A small sound classifier, trained from scratch: held-out accuracy 55%.
Rows from block 5, named by matrix and row number. Each number is 128 + 24 x the weight over its row's rms, rounded and kept within 0 to 255. All counts start at 0. After the name is the row's rms in percent of the matrix's.
# conv: pointwise conv (model.blocks.5.conv.weight, 320x320x1), inputs 107-213
conv.74 098 [161 144 145 101 106  98 108 129  81 150 132 123 134 112 124 130  74 134 120 122 132 115 124 121 113 103 109 130 150 108 117 170 118 167 112 142  84 120 162 113 105 110 125 150 136 142  88 101 103 161 144 173 163 134 103 120 117 147 121 119 190 155 115 155 146 121 141  99 114 122 138 121 143  94 124 124 139 111 147 120 170 167 139 140 145 147  95 122 177 116  85 145 116 113 147 160 145 159 107 168 149  93 111 152 165 143 132]
conv.77 102 [114 108 131 132 130 133 184 112 145  75 182 125 131 129 127  92 141 135 146 148 131  96 134 102 106 124 137 113 111  74 115  84 153 111 114 165 102 102 145 141 130 128 150 173 126 141 149  82 157 144 103  90 128 109 160 114 133  93 146 153 132 102 110 133 131 152 159 163 161 119 132 121  69 170 135 111 133 122 131 132  98  91 134 129 145 135 122 105 131 100 163 126 117 107 109 178 121 134 133 150 133 141 143 111 137  97 110]
conv.78 097 [141 110 139 130 162 132 103 135 104  97 140 115 136 109 133 143  95 119  94 146 119 100 120 117 118 122 114 142  96 121 137 129 129  69 128 183 121 152 124 175 139 113 128 154 101 123  95 148 148 151 144 157 130 126 151 111 140 155 121 134 143 118 136 116 110  83 100 104  64 102 140 105 136  91  78  89 126 153 120 131  89 123 106 109  89 119 178  72 127 120 105 112 117 113  98 168 134 127 157 143 123 143 137 146 148 130 111]
conv.79 097 [116 146 107 143  77 135 171 137 109 125 176 120 157 113 108 124 128 118 125  87 101 167 142  99 142 137 138 122 122 127 113  91  75 131 109 163 166 123 107 103  75 129 134 101 145 128  77  95 105 133 124 140 104 115 114  56  88 129 137 160  95 150  93 102 144 138 158 146 165  86 114  98 131 182 137 147 113 102 136 160 101 152 136 143 118 113  93  94 143 136 127 166 138 150 130 123 116 218 123 132 141 134 110 130 106 120  88]
conv.80 098 [110 141 131 109 175 102 163  99 140 132  96  93 141 133 128 142 120 133 139 125 161 136 103 112 187  97 142 148 129 127 112 174  94 114 126 123 121 158 131 138 127 155  96 114 171 180 164 123 172 110 119 121 152 146 101 141 100 137 119 158 142 141 144 130  80 118 114 141 120 152 145 136 161 131 129 127 146 124 147  91 162  98 112 171 144 147 124 143 142 118 106 104 131 133 143 166 115 181 118 123 156 158 108 117 114 108 150]
conv.81 097 [156 139  95 138  90 146 113 125 133 119 185  66 134 140 128 106 113 199 141 138 122 150 118 148 118 110  92 113 114 177 159  59 142 122 146 139  87 149 161 142 129 130  98 111 132 113 140 136 120 117 129 103  93 175 125 109 151 132 151  96 130 127 114 106 177 162  87  92 118 150  98 120 153 139 121 154 150 114 169 143 103 106 137 115 119 108 126 111 159 129  78 158 127 127  92 151 132 146 125 128 114 135 127 102 109 102 112]
conv.82 099 [157 138 171 106 141 190 133 107 131 144 151  95  98 165 141 133 165 125 142 157 123 176  91 124  93 126 121 157 125 143 137 137 144 111  78 118 157 140 133 127 147  88 141 121 134 145 170 120  83 144 127 133 122 107 107 124 101 137 157 118 162 102 155 112 153 104 140 124 159 147 130 114 110 163 129 136 138 133  95 141 137 136 126 145 103 135 123 145 125  93 147 115 148  96 147  99 131 145  97 176 111 181 125 144  91 160 161]
conv.83 099 [109 129 134 145 115 134 138  68 141  82  94 120 168 129 124 146 150  91 117 120 103 141 139 123 110 136 101 145 141 165 103 154 151 119 129 160  96 105  88 192  98  89 114 121 146 115 100 145 139 148 129 141 173 119 132 156 156 114 163 133  88 149 132  92 113  86 111 148 108  95 136 139 154  93 121 114 138 163 112 119 157 144 115 133 162 132 103 162 166 167 111 132 125 148  72  97 115 134 160 134 143 163 155 119 159  92 141]
conv.84 116 [ 95  88 106 128 115 155 159 108  80 146  74 122 111 142 102 131  88 180 106 143 145 141 132 147 116 121 125 127  94 136  38 144 110 138 113 147  85 126 129 165 139 108 127 156 133 109 141 130 161 130 138 115 147 109 108 113 136 142 106 118 155 128 137 108  98 147 126 128 124 159 135 121 116  96 166 126 153 100 118 102 121  95 125 111 119 145  87 123 131 144 169 149 147 151 207 122 123 116  84 140 135 124 124 148  99 110 123]
conv.85 096 [116 116 120 135 112 143 127 110 162 108 134 133 125 121 132 129 126 103 120 130 118 131  84 151 170 138 123 116  91 148 122 107 210 135  96 173 124  72 111 128 171 126  68 143  97 138 133 122 157 143 101 159 151 188  92  97 174 125 114 156  93 130 128 161 156 102 143 108 139 154 122 135 160 163 152  77 145 135 157 150 117 151  91 122 153 136 127 108 107 132  97 134 131 123 126 136 111 156 168 123 176 125  55 132 131 110 115]
conv.86 093 [111 127 137 176 135  95 144 137 131 122 158 176  97 157 147 123 149 111 109 202 100 177 113 103 151 191 166 148 120 154 107 132 187 114 104 133 151 147 139  97 134 131 145 139 131 109 129 128 130 140 142 138 176 119 128 126 121 118 147 105 156 119 130 109 135 117 147 125 113 134  94 165  72 133 165 135 126 105 185 163 164 148 124 120 128 117 161 103 157 132 152 162 118 124  99 162 128 140 126 162 120 151 104 183 120 140 130]
conv.87 090 [155 119 120 118 112 132 101 103  72 142 106 132 143 156  94 121 127 144 114 109 191 117 123 132 137 138 102 125 146  75  71 137 134 155 127 117 141 102 121 108 153 101 155 123 116 169 128 147 100 171 179 138 146 179 137 155 112 157 169 146 114 125 142 167 168 108 165 145 131 143 117 128 144 209 148 189 138  86 150 106  99 126 162 122 106 152 114 155 123 141 131 116 111 161 132 147 112 141 135 123 153 135 105 157 155 114  77]
conv.88 097 [110 152  80 159 170 168 114 116 141 135 167 144 115 125 123 151  82 145 104 166 135 135 142 150 153 129 174 109 131 123 129 148 110 167 101 116 159 150 133 141 137 137 117 136 144 109 180 105 149 146  99 130  96 138 153 183 156 160 166 155 143 106 114 176 131 139 150 120  89 156 131 189 116 139 120 124 156 145 138 110 152 154 121 126 124 107 137 109 114 102  72  97 137 151  76 102 150 100  99 120 110  47 114 114 134 132 166]
conv.89 102 [ 93 154 132 151 156 123 149 121 130 120 138 160 134 135 176 149 152 144 167 106 114 105 192 151 144 140 100 139 148 115 125 128 123 139 116 114 105 135 131 120  97 136 128  96 132 124 110 122 142 157 118 137 144 121 121 133 119 168 133 126 141 159 152 111 125 149 118  75 139 122  94 157  94 141 105 109 121 181 141 122  95 117 152 101 133 146 141 149  94 119 129 164  95 203 120 140 129 122 155 129 111 141 144 121 170 142 184]
conv.91 104 [144 113 146 108 108 148 135 128 174 114 108 156 113 133 150 145 127 154 184 144 123 101 161 155 161 171  94  98  64 141 128 118 152 107 107 161  84 132 121 162 117 148 111 153 140 100  66 153 153  98  94 165 131 147 104  98 131 116 111 122 174 145 135 160 112 160 131 115 122 110  81 130 118 145 107 174 162 105 112 126 119  83 138 100 121 145  75 149 117 136 136 143 120 138 110 118 120  92 123 142 148 114 102 132 134 142 126]
conv.92 098 [141 146 127 133 106 143 145 183 129 105  77 122 107 147 126 139 133 157 153 151 111 132 124 169 152 103  95 122  97 109 107 113 116 155 115 116 121 160 139 145 124 139 132 124 142 134 123  88 135 160 118 119 122 127  74 103  98  89 116 125 168 118 152 148 164 169 122 101  90 142 133 155 109 111  95 162 122 199 126 118 130 124 126 113 134 151 114 133 172 127 138 115 179 162 114 121 142  97 144 103  76 147 116 160 122 166 144]
conv.93 110 [169 151 100  97 173 128  93 138 145 140 137 130 120 172 109 117 148 143 196 147 125 102  96 151 114 131 130 131 142 167 155 107 136 144 172 107 101 122 134 120 125 117 108 124 140 128 128  91 124 140 153  72 122 112 130  82 151 126 133  84 119 170 129 119  85 112  98 125 117 147 112 157 129 147 103 129 187  85 121 157 163 138 129 135 130 142  78 124  86 131  84 159 132  68 124 122 123  99 137 128  89 120 151 140 123 124 146]
conv.95 105 [105  89 133 127 143 109 118 140 163  86 108 139 110 134 149 102 117 140 176 158 154 148 124 151 132 115 163 139 117 121 101 118 133 139 131  85 143 136 118 141 106 123 159 165 130 169 108 140 169 137 165 152 170 141 152 149 156  97 128 137  73 136 119  99 127 141 106 178 132 121 108 106 132  92 113 102 110 117 121 119 105 105 129 131 167 144 109 124 169 135 127 149 136 146 131  92 149 148 135 171 160 155 144 112 150 163 102]
conv.96 110 [171  87 101 155 114 118 106 122 159 127 103 140 102 150 156  75 148 130 144 117 117 131 166 150  84 146 134  80 117 111 136 124 139  99 107 143 105 126  99 104 102 111 129 168 165 118 118 153 162 150 124 167 139 126  89 146 139  97 126 142 118 100  86 161  83 131 192 162 144 116 131 154  92 100 137 130 152 125 131 152 171 128 127  90 180 164  82 105 137 115 117 143 106 151 102 140 139 128 183 132 122 143 117 120 126  73 110]
conv.97 095 [120 160 134 170 134 133 110 116 108 157 145 166 139 118 111  84 130 122 165 139 102 146  94 137 127 114 153 101 125 119 147  81  79 102 135 144  90 149 113  95 109 167 146 135 103 150  90  91 105 114 133 162 148 177 113 144 144 136 105 142 151 122 131 119 159 134 110 153 125 115 137 103 144 151 119 119 145 169 140  93 123 146 147 125 132 149 120 137 121 133  83 106 123 156 135 109 130 134 133 133 123 180 185  96 119 151 117]
conv.100 100 [135 142  87 141 126  80 131 101 166 127 115 134 143 120 135 126 129 148  95  86 125 144  91 159 128 161 133  60 128 145  98 116 145 191 107 110 116 107 147 123 129 185 153 126 141 112 142 133 164 108 138 110 138  99 119 145 141 158 138 145 124 166 142 148 123 138 155 140 148 135 142 139 142 130 121 145 105 100 129 147  74 123 135 161 165 101 153 155 118 117  85  89 106 140 148 156 133 164 125 151 154 143 102 125 137 139 128]
conv.101 094 [144 116 122 122 148 132 123 108 138 102 124  97 120 119  90 106 155 105 162 154 125 110 145 129 110 144 158 139 113 109 135 144 137 120 137 142 137 122 156 164 139 129 142  94  90 140  85  57 107 158 126  88 129  78 104 146 143 112 115  87 111  78 112 110  96 138 114 106 130 119  72 148 117 145 106  88 184  78  91 135 127 148 169 163 120 105 108 131 145 119  98 166 161 100 138 118  93 139 111 148 127 144 125 125 127 121 136]
conv.102 113 [140 120  82 124 172 121 136 103 149  56 128 128 153 174 136  80 128 134 159 101  69 144 148 153 116 177 101 151 123 103 163 132 143 137 137 129 146 131 117 152 122  88 111 137 135 132 191  97 170 133 122 123 162 108 122 159 139 160 137 122 123 102 101 134 121 137 136 142 165 168  92 156 126  97 133 106 122 153 101 136 146 114 191 151 164 101 118  90 108 153 122 109 152 104 138 129 166 152 136 117 124 150 157 118 131 113  69]
conv.103 101 [121 115  91 122 112 118 134 128 129 144 129 159 159 150 148 151 155 145 137 103 143 108 137  94 136 113 159 137 109  98 102 106 105 101 167 126 129 102 156 133 119 122  89 133 144 131 148 140 105 139 110 124 166 160 148 100 104 149 106  93 133 116 171 168  57  79  94 129 104 118 122  75  97 137 152 128 170 125 144 140 131  87 118 124 118 118 151 154 187 102 154 114 121 111 134 126 106 109 127 167 132 139 154 158 132 136 155]
conv.104 106 [141  63 125 144 140 121  97 123 185 147 116 100 104  71 154 165 127 132 181 128 110 118 169 111 162 150 110 142 149 141 170 150 152 158 169 115 126 119  97 157 113 128 113 110 145 150 132 118  98 174 172  98 135 113 111 144 125 124 120 103 121 175 164 122  66 148 125 157 115 123 122 119 138 187 118 127 162 134 115  92 124 108 108 133 152 116 168  86 102 126 152 141 139 102 155 133 111 154 138 121 124 139  90 132 102 127 115]
conv.106 094 [144 133 135 141 103 120 141 141 162 121 115 116 101 169 118 146 148 117 157 132 121 128 106 109 124 135 125 124 131 139 110 111 110 159 136 114 181 130 121 112 135 176 137 156 101 108 155 120 135 141 126 116 103 126 155 115 144 147  96 157 184 141 173 115 125  97 138 142 130 146 121 113 114 148 192 135  94 174 151 113  93 147 122  96 120 137 121 111  88 127 158 125 135 158 139  99 138 134 136 170 170 171 119  90 128 144  84]
conv.107 099 [118 133 134 131  83 146 137 111  84 104 181 144 134  65 124 142 170 132 139 111 130 122 150  84 126 152 123 155 166 194 143 134 122 138 142  80 149  96 132 167  93 152 157 146 119 154 122 128 126 150 150 117 118 120 132 115 124 146 157 145 119 136 140 128 130 103 132 121 102 129  88 100 101 162 136 194 133 104 116 156 143 133 109  99 119 116  68 123 130 165 148 147 127 136 147 129 144 134 127 126  75  98 153 136 130 112  77]
conv.108 100 [ 95 110 131 140 120 120 118 173 145  83 120 108 116 120 104 133 128 113  98 127 131 149 105 144 108 146 105 135 131 144  85 125 122 146 146 122 120 140 140 148  87 115 122 150 107  94 124 188 104 132 128 170  90 143 148 120 112 170 103 143 113 155 135 132 126  70 127 121 137 125 114 104 100 107 132 142 159 148  98 117 118  88 102 121 134 175 144 109 123 140  99  88 110  72 135 160 141  99 129 154 126 138 124  68 107 159 138]
conv.109 100 [ 82 171 112 163 130 126 118  84 113 172 146 143 154 132 130 162 149 125 140 132 103 130 143 102 163 163 166 155 138 131 135 120 118 120 127 111 174 125 167 112 158 146 127 127 108  95 100 109 158 134 144 131 120  92 115 130 119  91 137 136 111 143 143 110 131 105 122 137 153 123 165 121  99  88  64 118 124 181 130 109 119 147 122 150  65 143 116  81 119  88 118 125 102  93 188  72 124 116 104 123 139 111 113 152 166  92 148]
conv.110 094 [111 119 134 131 119 122  94 161 113 129 184 131  83 146 157 122 168 124 127 123 148 140 144 107 147 154 126 103 103 129 111 145 165 111 147 160 163 121 164 131 117 158 117 148 163 111 120 111 133 146 159 130 153 174 144 130 125 128 131 159 130 136 140 117 152 112 121  93 126 140 126  99 145 136 183 135  85 151 142 107 126 124 145 125 179 179 150 162 140 156 150 142 122 124 120 132 133  93 166 141 134 167 181 164 166 112 117]
conv.111 095 [150 113 104 110 141 174 116 108 118 196 113 124 126 182 145 172 129 102  92 135  86 133 143 147 161 115 101 147 151  99 121 124  87  90  67 152  85 142 117 122 116 142  91 100 155 132 171 133 110 103 116 103 160 157  88 113 127 147 125 146 164  93 203 136 103  89 133 121 126 148 116 118 119 143 123  89 125 169 187 130 153 130 136 122 127 119 143 123 144 106 107 129 145 142 117 122 122 100 128 128 161 161 155 177 125  98 146]
conv.112 099 [102 158 134 104 122 106 125 167 118 143 108 130 133  66 150 123 106 118 170 142 179 106 133  72 151 136 156 148 142 160 141 165 109 118 100 145 106 140  80 113 140 144 127 109 135 142  93 161 113 102 151 126 142 117 137 137 146 137 175 148 139 118  97 132 177 121 145 123  89 126 134 106 113 126  85 144 103 153 139 155 101 173 101 103 126 130 128  52 139 111 113 154 127 113 130 111 111 132 140 151 156 112  88 130 133 119 145]
conv.113 098 [130  96 130 111 133 147 133 114  91 136 155 172 110 149 102 133 119 164  90 171 158 155 123 131 155 132 151 150 117 163 175 132 126 153 147  98 128 143 167  93 117 101 163 137 137 159 133 138 107 157 187 164 154  93 123 125 157 158 163 118 125  84 127 150 145 108  89 119 130 119 123 137 149 151 117  97 180 128 100  91 154 125 162 119 110 135 121 124 141 127 153 131 125 122 136 123 131 152 132 145 125 131 114 148 138 154  97]
conv.114 106 [137 112 136 140 149 175 133  60 155 140 118 113 154 103 100 169 127 107 103 168 134 133 139 114 147 157 152 100  87 139 158 136 135 127 113 135 134 148 143 111 119 118 122 126 155  97 143 119 180 128 145 118 119 189 126 154 128 136 101 124 127 150 160 154  89 105 142  75 148 140 164 174 136 106 122 126 126 159 150 145 134  65 168 131 122 100 132  73 130 111 134 136 164 139 137 142 117 120 122  78 134 136 129 118 144 172 155]
conv.115 095 [109  83 146 123 136 137 129 154 106 122 157 107 149 109 112 131 112 165 124 164 136 137  90 126 118 104  99 107 120 134  70  97 149 110 160 152 170 120 143 103 142 135 113 117 157  68 155 138  92  75 116 124 102 119 109  89 101 144 106 138 126  74 173 115 142 157 133 158  87 195  89 135 130 125 153 131 116 162 176 125 127 116 110 126 116 137 172 164 170 129 122 108 103 128 138 119 122 163 139 158 119 119 100 135 137 154 142]
conv.116 091 [ 60 182 123 125 162 125 120 127 127  97 129 111 148 142 120 112 112 149 104 145 137 122 141 117 144  94 154 107 156 100 132 104 153 177 161 162 124 141 102 128 136 162  91 116 176 148 117 138 107 142 117 125 117 100 128 132 135  99 109 120 150 111 166 122 119 164 121 124 133 133 157 127 155 126  94 174 112 151 133 146 113  96 129 154 163 137 138 146 123 133 104 118 149 155 126 108 141  98  93 133 151 158 148 159 160  96 152]
conv.117 097 [106 145 131 124 138 123  95 129 113 107 134 119  88  97 187 148 170 125 117 166  99 154 129 138 106 154 140 113  99 115 119 138 142 127 106 118 124 112 117 151  97 157 128 158  92 103  94 103 155 110 125 142 124 104 129 121 127  99 109 131 129 132 163 134 125 135  76 130 104 137 143 150 141 144 108 118 119  92 175 101 112 134 108 122 102 105 115 122  94 107  98 146 133 118 118 101 126 139 124  82 153 140  98 108 188  93 152]
conv.118 103 [ 76 128 128 173 125 141  98 130 138 143 160 120 120  97 126 113  92 157 116 134 128 111 163 104 102 137 117 103 158 154 141 119 161 134 144 107 102 157 111 131 118  84 137 134 102  96 103 126 125 116 110 105 107 113 112 149 158 136 131 130 109 135 104 134  78 138 132 108 106 137 169 157 134 137 152 110 139 144  61 140 179 119 101 146 102 140 114 130 162 136 161 110 126 101 150 113 112  93 129 104 149 136 100  88  86 106 138]
conv.121 099 [126 159 112 157 157 174 118 127 149 177  91 128  96 141 127 130 149 132 167 162 117 146 109 100 104 157 133 139 120 100 111 151 150 138 114 153 107 177 133 129 134 137  69 150 147 147 146 142 122 128 122 110 101 119 159 124 132 119 155 142 107 114  87 134 133 119 145 129 122 100  82 136  84 143  86 161 151 120 119 138 107 125 160 153 142 115 139 112 134  78 116 121 154 121 118 103 100 139 120 136 122 135 176 111 167 100 131]
conv.123 095 [ 89 163 155 124 166  93 155 158  92  95 153  97 136 145 122 108 129 125 157 126 127 104  65 169  97 137 107 126 127 117 155 128  87 125 106 158 151 133 206 133 135 166 135 112 167 118 149 138  91 112 122 100 178 128 106 122 128  80 161 123 171 119 171 129 113 121 147 125 138 118 151 115 154 135  82 126 139 147 124 144 125 108 104 142 108 127 110 106 137 120 142 140 142 137 101 115 125  87  99 116 141 134 131  75  97  99  85]
conv.124 104 [108 111  90 126 156 105 133 101 135 147 125 144 134 146 143 145 109  97 145 126 129 129 123 149 109 103 112 125 128 140  93 141 127  97 130 101  64 152 106 125 146 141 162  84 121 143 115 108 122 134 105 125 114 125 143 108 150 101 135 109 110 108 126  88  87 125 130 195 113 114 119 143 171 133 115  95 128 124 129 134 119 106 124 138 107  85 153 133 119 130 152 129 153  82 132 102  67 125 105 130  94 100 130 163 116 113 146]
conv.125 097 [123 106 116 154 161 105 103 157  92 168 107  83 130 113 146 146 109 170 164 138 122 142  94 145 101 138 150 134 100 185 136 102 124 148 171 102 145 146  59  97  99 126 123 139 114 132 125 106 108 184 123 116 105 164  77 109 136 123 114  95 134 122 123 113 129 128 144  93 126 130 116 145  76 153 136  73 157 141 112 128 119  96 155 119 111 133 140 165 135  99 123 135 149 139 147 138  87  94 113 159 114 125 137 113 130 185  92]
conv.126 102 [140 132 122 167 167 115 115 156 163 139 135 157 111  91 158 156 170 128 131  74  90 106 118 122 130 141 125 132 138 155 114 101  84 163 134 110  74 100  97 132 112 105  93 163  88 150 111 130 127 145  62 102 104 130 129 156 182 139 134  98 145  97  87 146 130  89 155 128 167 126 133 141 152 154  94 119 141 108 116 126 130 148 110 154 110 137 156 135 138 167 145 129 163 103 132  85  89  70 141 118 155 106  96 104 130 150 116]
conv.128 100 [112 111 104 129 138 135 118 169 143 165 156 128 135 124  84 112 116 116 103 136  97 122 167 109 108 135 138  94  94  88 188 109 152 136 150 124 115 164 120  99 149 152 137 145 111 136 109  97  98 127 134 137 180 171 124 124 143 119 123 121 217 124 112 132 128  98 122 113 121 117 162 171 173 119 149 176 139 137 159 124 127 147 119 128  69 108 152 146 126 175 177 115 136 104 147 156 111 156  81 116 100  95 124 139 133 101 141]
conv.129 096 [123 114  91 131 102 111 121 119 124 154 116 125 135  95 152 117  98 114 141 124 124 121 131 119  93 118 100 103 118 181 122 105 117 127  86 117 145 117 137 141 148 104 135 127 115 140 110 153 104 108 103  95 155 171 133  94 120 117 154 167 115 134  80 120  91 127 154 115 140 164 118 126 127 153 137 108 102 141  90 162 110 113  96  86 111 108 127 113 182 101 107 119 125 152 108 125  79 122 105 178 142 141 144 108 105 154 130]
conv.130 092 [116 149 150 159 131 112  80 155 105 107 143  78 142 107 110 108 132  78 164 166 116 175 143 121 102 116 120  99 120 140 180 149  68 138 137 128  99 144 128 152  93 167 166 100 144 111 122 133  94  93 132 118 110 118 124 110 157 102 111 132 116 141 131 143 136 146 142  97 104  95 160 110 116 175 154 120 118 165  83 115  96 117 133 149 116 105 120 134 125 118  85  97 141 170 105 144 114 124 122 138 145 132 136 123 103 133 133]
conv.131 106 [162 116 173 145 136 119 132 131 127 159  96 169 120 171 178 155 108 112 146 144 165  99 138  98 110  80 128 131 101  97 119 122 109 131  85 139 153  97 122 112 139 129 122 120 101 151 161 114 135 118 125 100 154 134 120 125 106 147 113 143 123 108 164 111 119 119 142  80 122 167 130 133 139 120 115 140 143 140 105 155  86  94  80 111 118 147 162 162 177 142  96 146 151 158 117 110 126 132 114 109 104 153 137 144 157 108 138]
conv.132 103 [100 131 127 133 121 152  76  85 148 134 119 134 123 105 160 105 132 147 147 129 111 143 118  99 119 111 168 161  68 157 141 113 153 170 128 148 169 157 135 154 131 116 112 124 135 122 102 118 168 119  93 163  94 115 114 128 120 121 157 122 112 123 104 160 117 125 130 114  85 166 104 139 101 139 149 116 122 213 142  98 166 140 132 123 108 122  94 154 111 152 138 161  92 166 151 143 130 123  99  92 148 109 120 128 116 129 132]
conv.137 105 [145 141 151 136 121 155 114 106 144  98 116 107 109 146 154 127 129 121 146 172 135 134 126 115 153 122  86 125 109 112  88 135 158 160 132 113 133 151 120 124 127  97  90 122 115 110  98 146 100 113 132 156 143 135 121 107 119 145 151 134 136 129  98 124 130 141 130 170  93 128 121  89 100 161 117 115 120 112 113 136 177 122 127 123 148 148 141  83 130 135  93 116 166 108 159 101 160 136 152 129 148 114  96  95  87 136 150]
conv.140 106 [125 143 102 135 121 164 117 145 124 106 112  87  69 145 134 181 156 129 103 129 140 111 131 132 123 130 164 101 153 165 124 142  83 154 102 136 127 149 118 117 105 126 171 112 120 106 131 160  82 113 128 126 135 135 125 103  95 158 139 138 136 148 177 134 112 102 149 154 155 121  83 136 118 105 113 141 112  90 123 148 152 131 141 136 125 142  93 139 125 112 182 109  86 136 110 184 130 124 102 103  99 139 135 159 125  79 166]
conv.142 101 [142 101 110 113 113 110  94  69 130 136  67 102 110 141  94 106 121 118 103 112 107 141 148 134 129 108 115  89  70 148 114 104 118  79  98 177 149 108 142 146 138 124 121 140 136 153 167 120 152 141 131 113 122 158  89 107 145 167 154 134 103 111 149 104 100 129 122 183 109 117 128 144 114 118 115 146 122 185  99  94 135 112 143 162 158 118 124  97 101 148 126 125  64  88 117 183 114 144 160 140  99 129 120 134 137 141 149]
conv.143 099 [120 120  95 142 144 163 128  83 133 129 150  45 111 106 127 127 126 107 130  98 136 111 122 124 148 132 121 148  93 120 142 109  67 134 106 103 115 144 114 171 108 118 126 145 147 179 128 142 115 106 114 126 158 109 129  74 149 173  95 158  82 114 123 140 114  87 136 120 158 106 120  80 125 134 106 159 117 162 128 152 151 128 118 118 116 142 141 117 129 164  94 115 195 142 108 101 150 136 126 119 108 135 138 147 133 130 142]
conv.144 100 [130 139 150 183 189 134 144 102 147 100  88 122 137 164 116 137 127 147 169 104 131 114  80 136 156 112 114 112  91 164 133 113  97 106 118  98 135 142 121 113 128 117 138 129 116 150 139 117 125 131 134 131 139 147 171 111 112 115 141 119 131 143 143 122 113 158 135 182 139 148 147  92 133 119 150 163 148 102 120  89 130  74  89 142 101 137 141 152 107 140 134 160 102  98 110 163 111 182  82 148 103 120 140 116 106 106 146]
conv.149 107 [127 173 111 122 131 139 133  70 142 141 188 130 164 119 117  84 151 144 143 111  87 108 140 137 151 144 131 149 117 138 134 123 101 163 116  99 108 124 111 101 110 160 128  97 134 149 131 121 119 165  71 169 101 135 122 121 115 153 117 127 142  91 158 124 167 137 122  84 133 100 114 188 139 117 155  89 121 160 108 134 131 101 104 118 153 103 138 131 119 129 107 117 119 150  94 177 159  93 143 120 110 115 109 137 139 142 131]
conv.152 094 [140 129 145  98  92 111 150 114 146 147 131 133 136  94 103 165 124 115 156 147 126 156 138 138 125 165 112 152 134 111 153 121 118 130 120 134 133 127 150 135 144 138 127 121 103 122 145  60 130 108 115 115 113 127 126  80 106 164 127 119 136 171  94 111 180 129 108 158  91  91  92 102 103 127  69 112 137 111  78 109 143 124 148 162 117 108 144  93 130 126 102 137 175  98  88 115 120 188  98 111 121  92 121 135  66 135 117]
conv.153 096 [ 95 104 124 101 104  96 136 124 180 152 151 171 147 123 148 141 102 159 148 161 128 138 147 162 160 124 167 102 128 102 172 137 112 142 155 158 122 133 108 144 123 114 152 129 118 124 112 150 117 147 113 143 121 129 117 115 130 156 137  97 107 120 158 121 133  92 102  96 105  82 106 124  90 140 110 125  97  86 109 106 112 112 122 131 145  93 175 128  79 119 128 189 126 161 127 174 139 170 100 171 139 128 156 165 166 117 149]
conv.155 091 [117 116  84 142  87 100 132 141 128 141 105 151 131 132 104 149 151  70 136  99 163 142 107  79 119 179 127 130 125 102  79 114 122 123 105 131 127  89 130 132 109 131 186 161 158 116  91 155 118 140 153 161  84 149  99 103 143 146 128 145 134 107  92 142 142 125  98 120 125 100 163 144 105 131 115 129 157 155 156 107  99 109 144  89 137 111 124 124 135 140 113 102 177 147 161 142 142 161 126 153 125 113  88 143 134 159 119]
conv.158 102 [184 119 102 111 150 118 131 139 134 158  82 121 162 156 156 136 147 112 136  99 147 133 124 108 127 167 100  97  99 141 120 118 145 129 108 119 147 110  94  97 150 123 104 197 114 128 140 112 129 151 108 123 164 100 129 118 105 114 126 155 132 135 119 167  96  98 117  97 149 142 100 103 156 108  88  93 164 125 147 110 140 139 165 171 137 137 128 118 126 136  96 160 102 150  99 114 140  85 163 111  95 107 129 155  87 144 111]
conv.159 091 [142 104 122 156 127 103 158 163 130 118 138 145 103 134 113 162  89 117 125 135  98 100  73 150 154 135 201 141 153 129 195 132 110 164 140  94 178 109 135 127 146 111 118 101 138  99 125 182 103 124 122 100 139 146  91 132 114 149  99 138 135 182 131 167 146 166 126 119 127 103 111 100 129 168 120 151 114 139 137 118 143 132 113  87 137 132 168 126  96 111 130 135 116 167 131 166 119 106 116 141  94 140 110  91 126 178  93]
conv.161 101 [117 131 146 166 116 107 134 117 199 100 162 104  96 165 146 127 149 149 167 102 103  88 115 115 121 122 165 148 136  99 120 123  70 191  95 131 111  99 143 152  98 156 146 101 127 127 123 109 112 131 125  87 111 122 142 134 162 109 152  94 152 150 176 124 150 107 100 130 118 102 142 137 150 123 169 102 157 150 136 145 150 112 136 136 162 139  80 143 118 132 136 136  89  92 128 106 167 164 132 192 158 152 138  96 122 148 126]
conv.164 111 [122 100 134 159  92 143 124 123 134 123 122 108 127 114 168 148 132 167 152 161 102 125 128  99 152  76  68  98 126 121 101 160 124 125  80 155  71 167 117 171 109 114 118 157 135 119  84 134 111 142 105 137 109 103 154 134 145 127  92 107  79 129  72 109 108 155 149 134  98 123 157 131 155 152 156 113 129 146 105 166  70  66 158 113 151 141 100 104 161  91 134 141 145  89 191 112 131 126 168 128 157 110 115 152 166 143 132]
conv.165 100 [118 117 124 122 111 155 142 151 148  94 113 154 111 111 142 121 192 105  49 131 113 193 124 147 167 151 141  75 154 140 131 150 158 100  77 134 180 131 117 139 148 124 105 109 144 117 143 136 129 140 119 120 132 165 160 115 133 119 139 111 102 122 120 121 101 149  96 147 100 114 115 110 136 151 137 134 103  82 122 128 130 148 140 158 142 178 106 111 129 146 164 141  92 117 124 131 121 107  83 115 137 154 151 145 160 121 100]
conv.167 108 [137 114  84 121 131 138 149  88 135 171 131 144 162 105 121 123 122 115 154 176 149 109 142 124 148 126 107 119 112 152 178 134 115 127  95 110 147 116 126  90  79 147 146 116 140  73 158 110 176 139 119 152 155 146 143 136  96 105  98 116 166 137 153 122 167  92 121 169 117 151 128 136 107 113 135  81 153 137  95 113 137  68 105 175 106 129 191 169 178 105 126 142 135 122 120 119 113 180 131 129 143 151 125 153 139 112 177]
conv.168 103 [154 118  75 141 118  99 131 140 102 135 169 107 146 138 148 140 112  92 105 110 144 135 109 133 147 138 103 122 119 141 123 124 147 129 115 120 127 127 123 123 168  94  87 123 124 150 132  92 147 115 112 110 105 131 114 143 139 137 104 133 168 141 112 159  90 123 128 125 115 167 127 106 137 117 126 131 120 133 123 107 118 147 109 116 128 143 123 115 113  98 110 133 114 156 138 138 158 116 126 159 147 131 163 107 108 167 147]
conv.169 105 [123 134  87 142 122 100 100 167 126 103 135 129 149 156 135 197 135 131 114 144 103 126 131 123 133 131 188 104  89 131 135 160 101  86 110 103 111 108 134 111 143 148 105 157 116 100 162 118 137 118 169 112 125 116 129 160  84 123 112 143  84 135 133 116 101 140 142 131 125  97 114 108  93 138 161  98 156 106 135 129 181 105 107 142 115 127 133 113 146 105 118 133 153 128 146 131 116  93 131 159 133  98 145 134 105 126 187]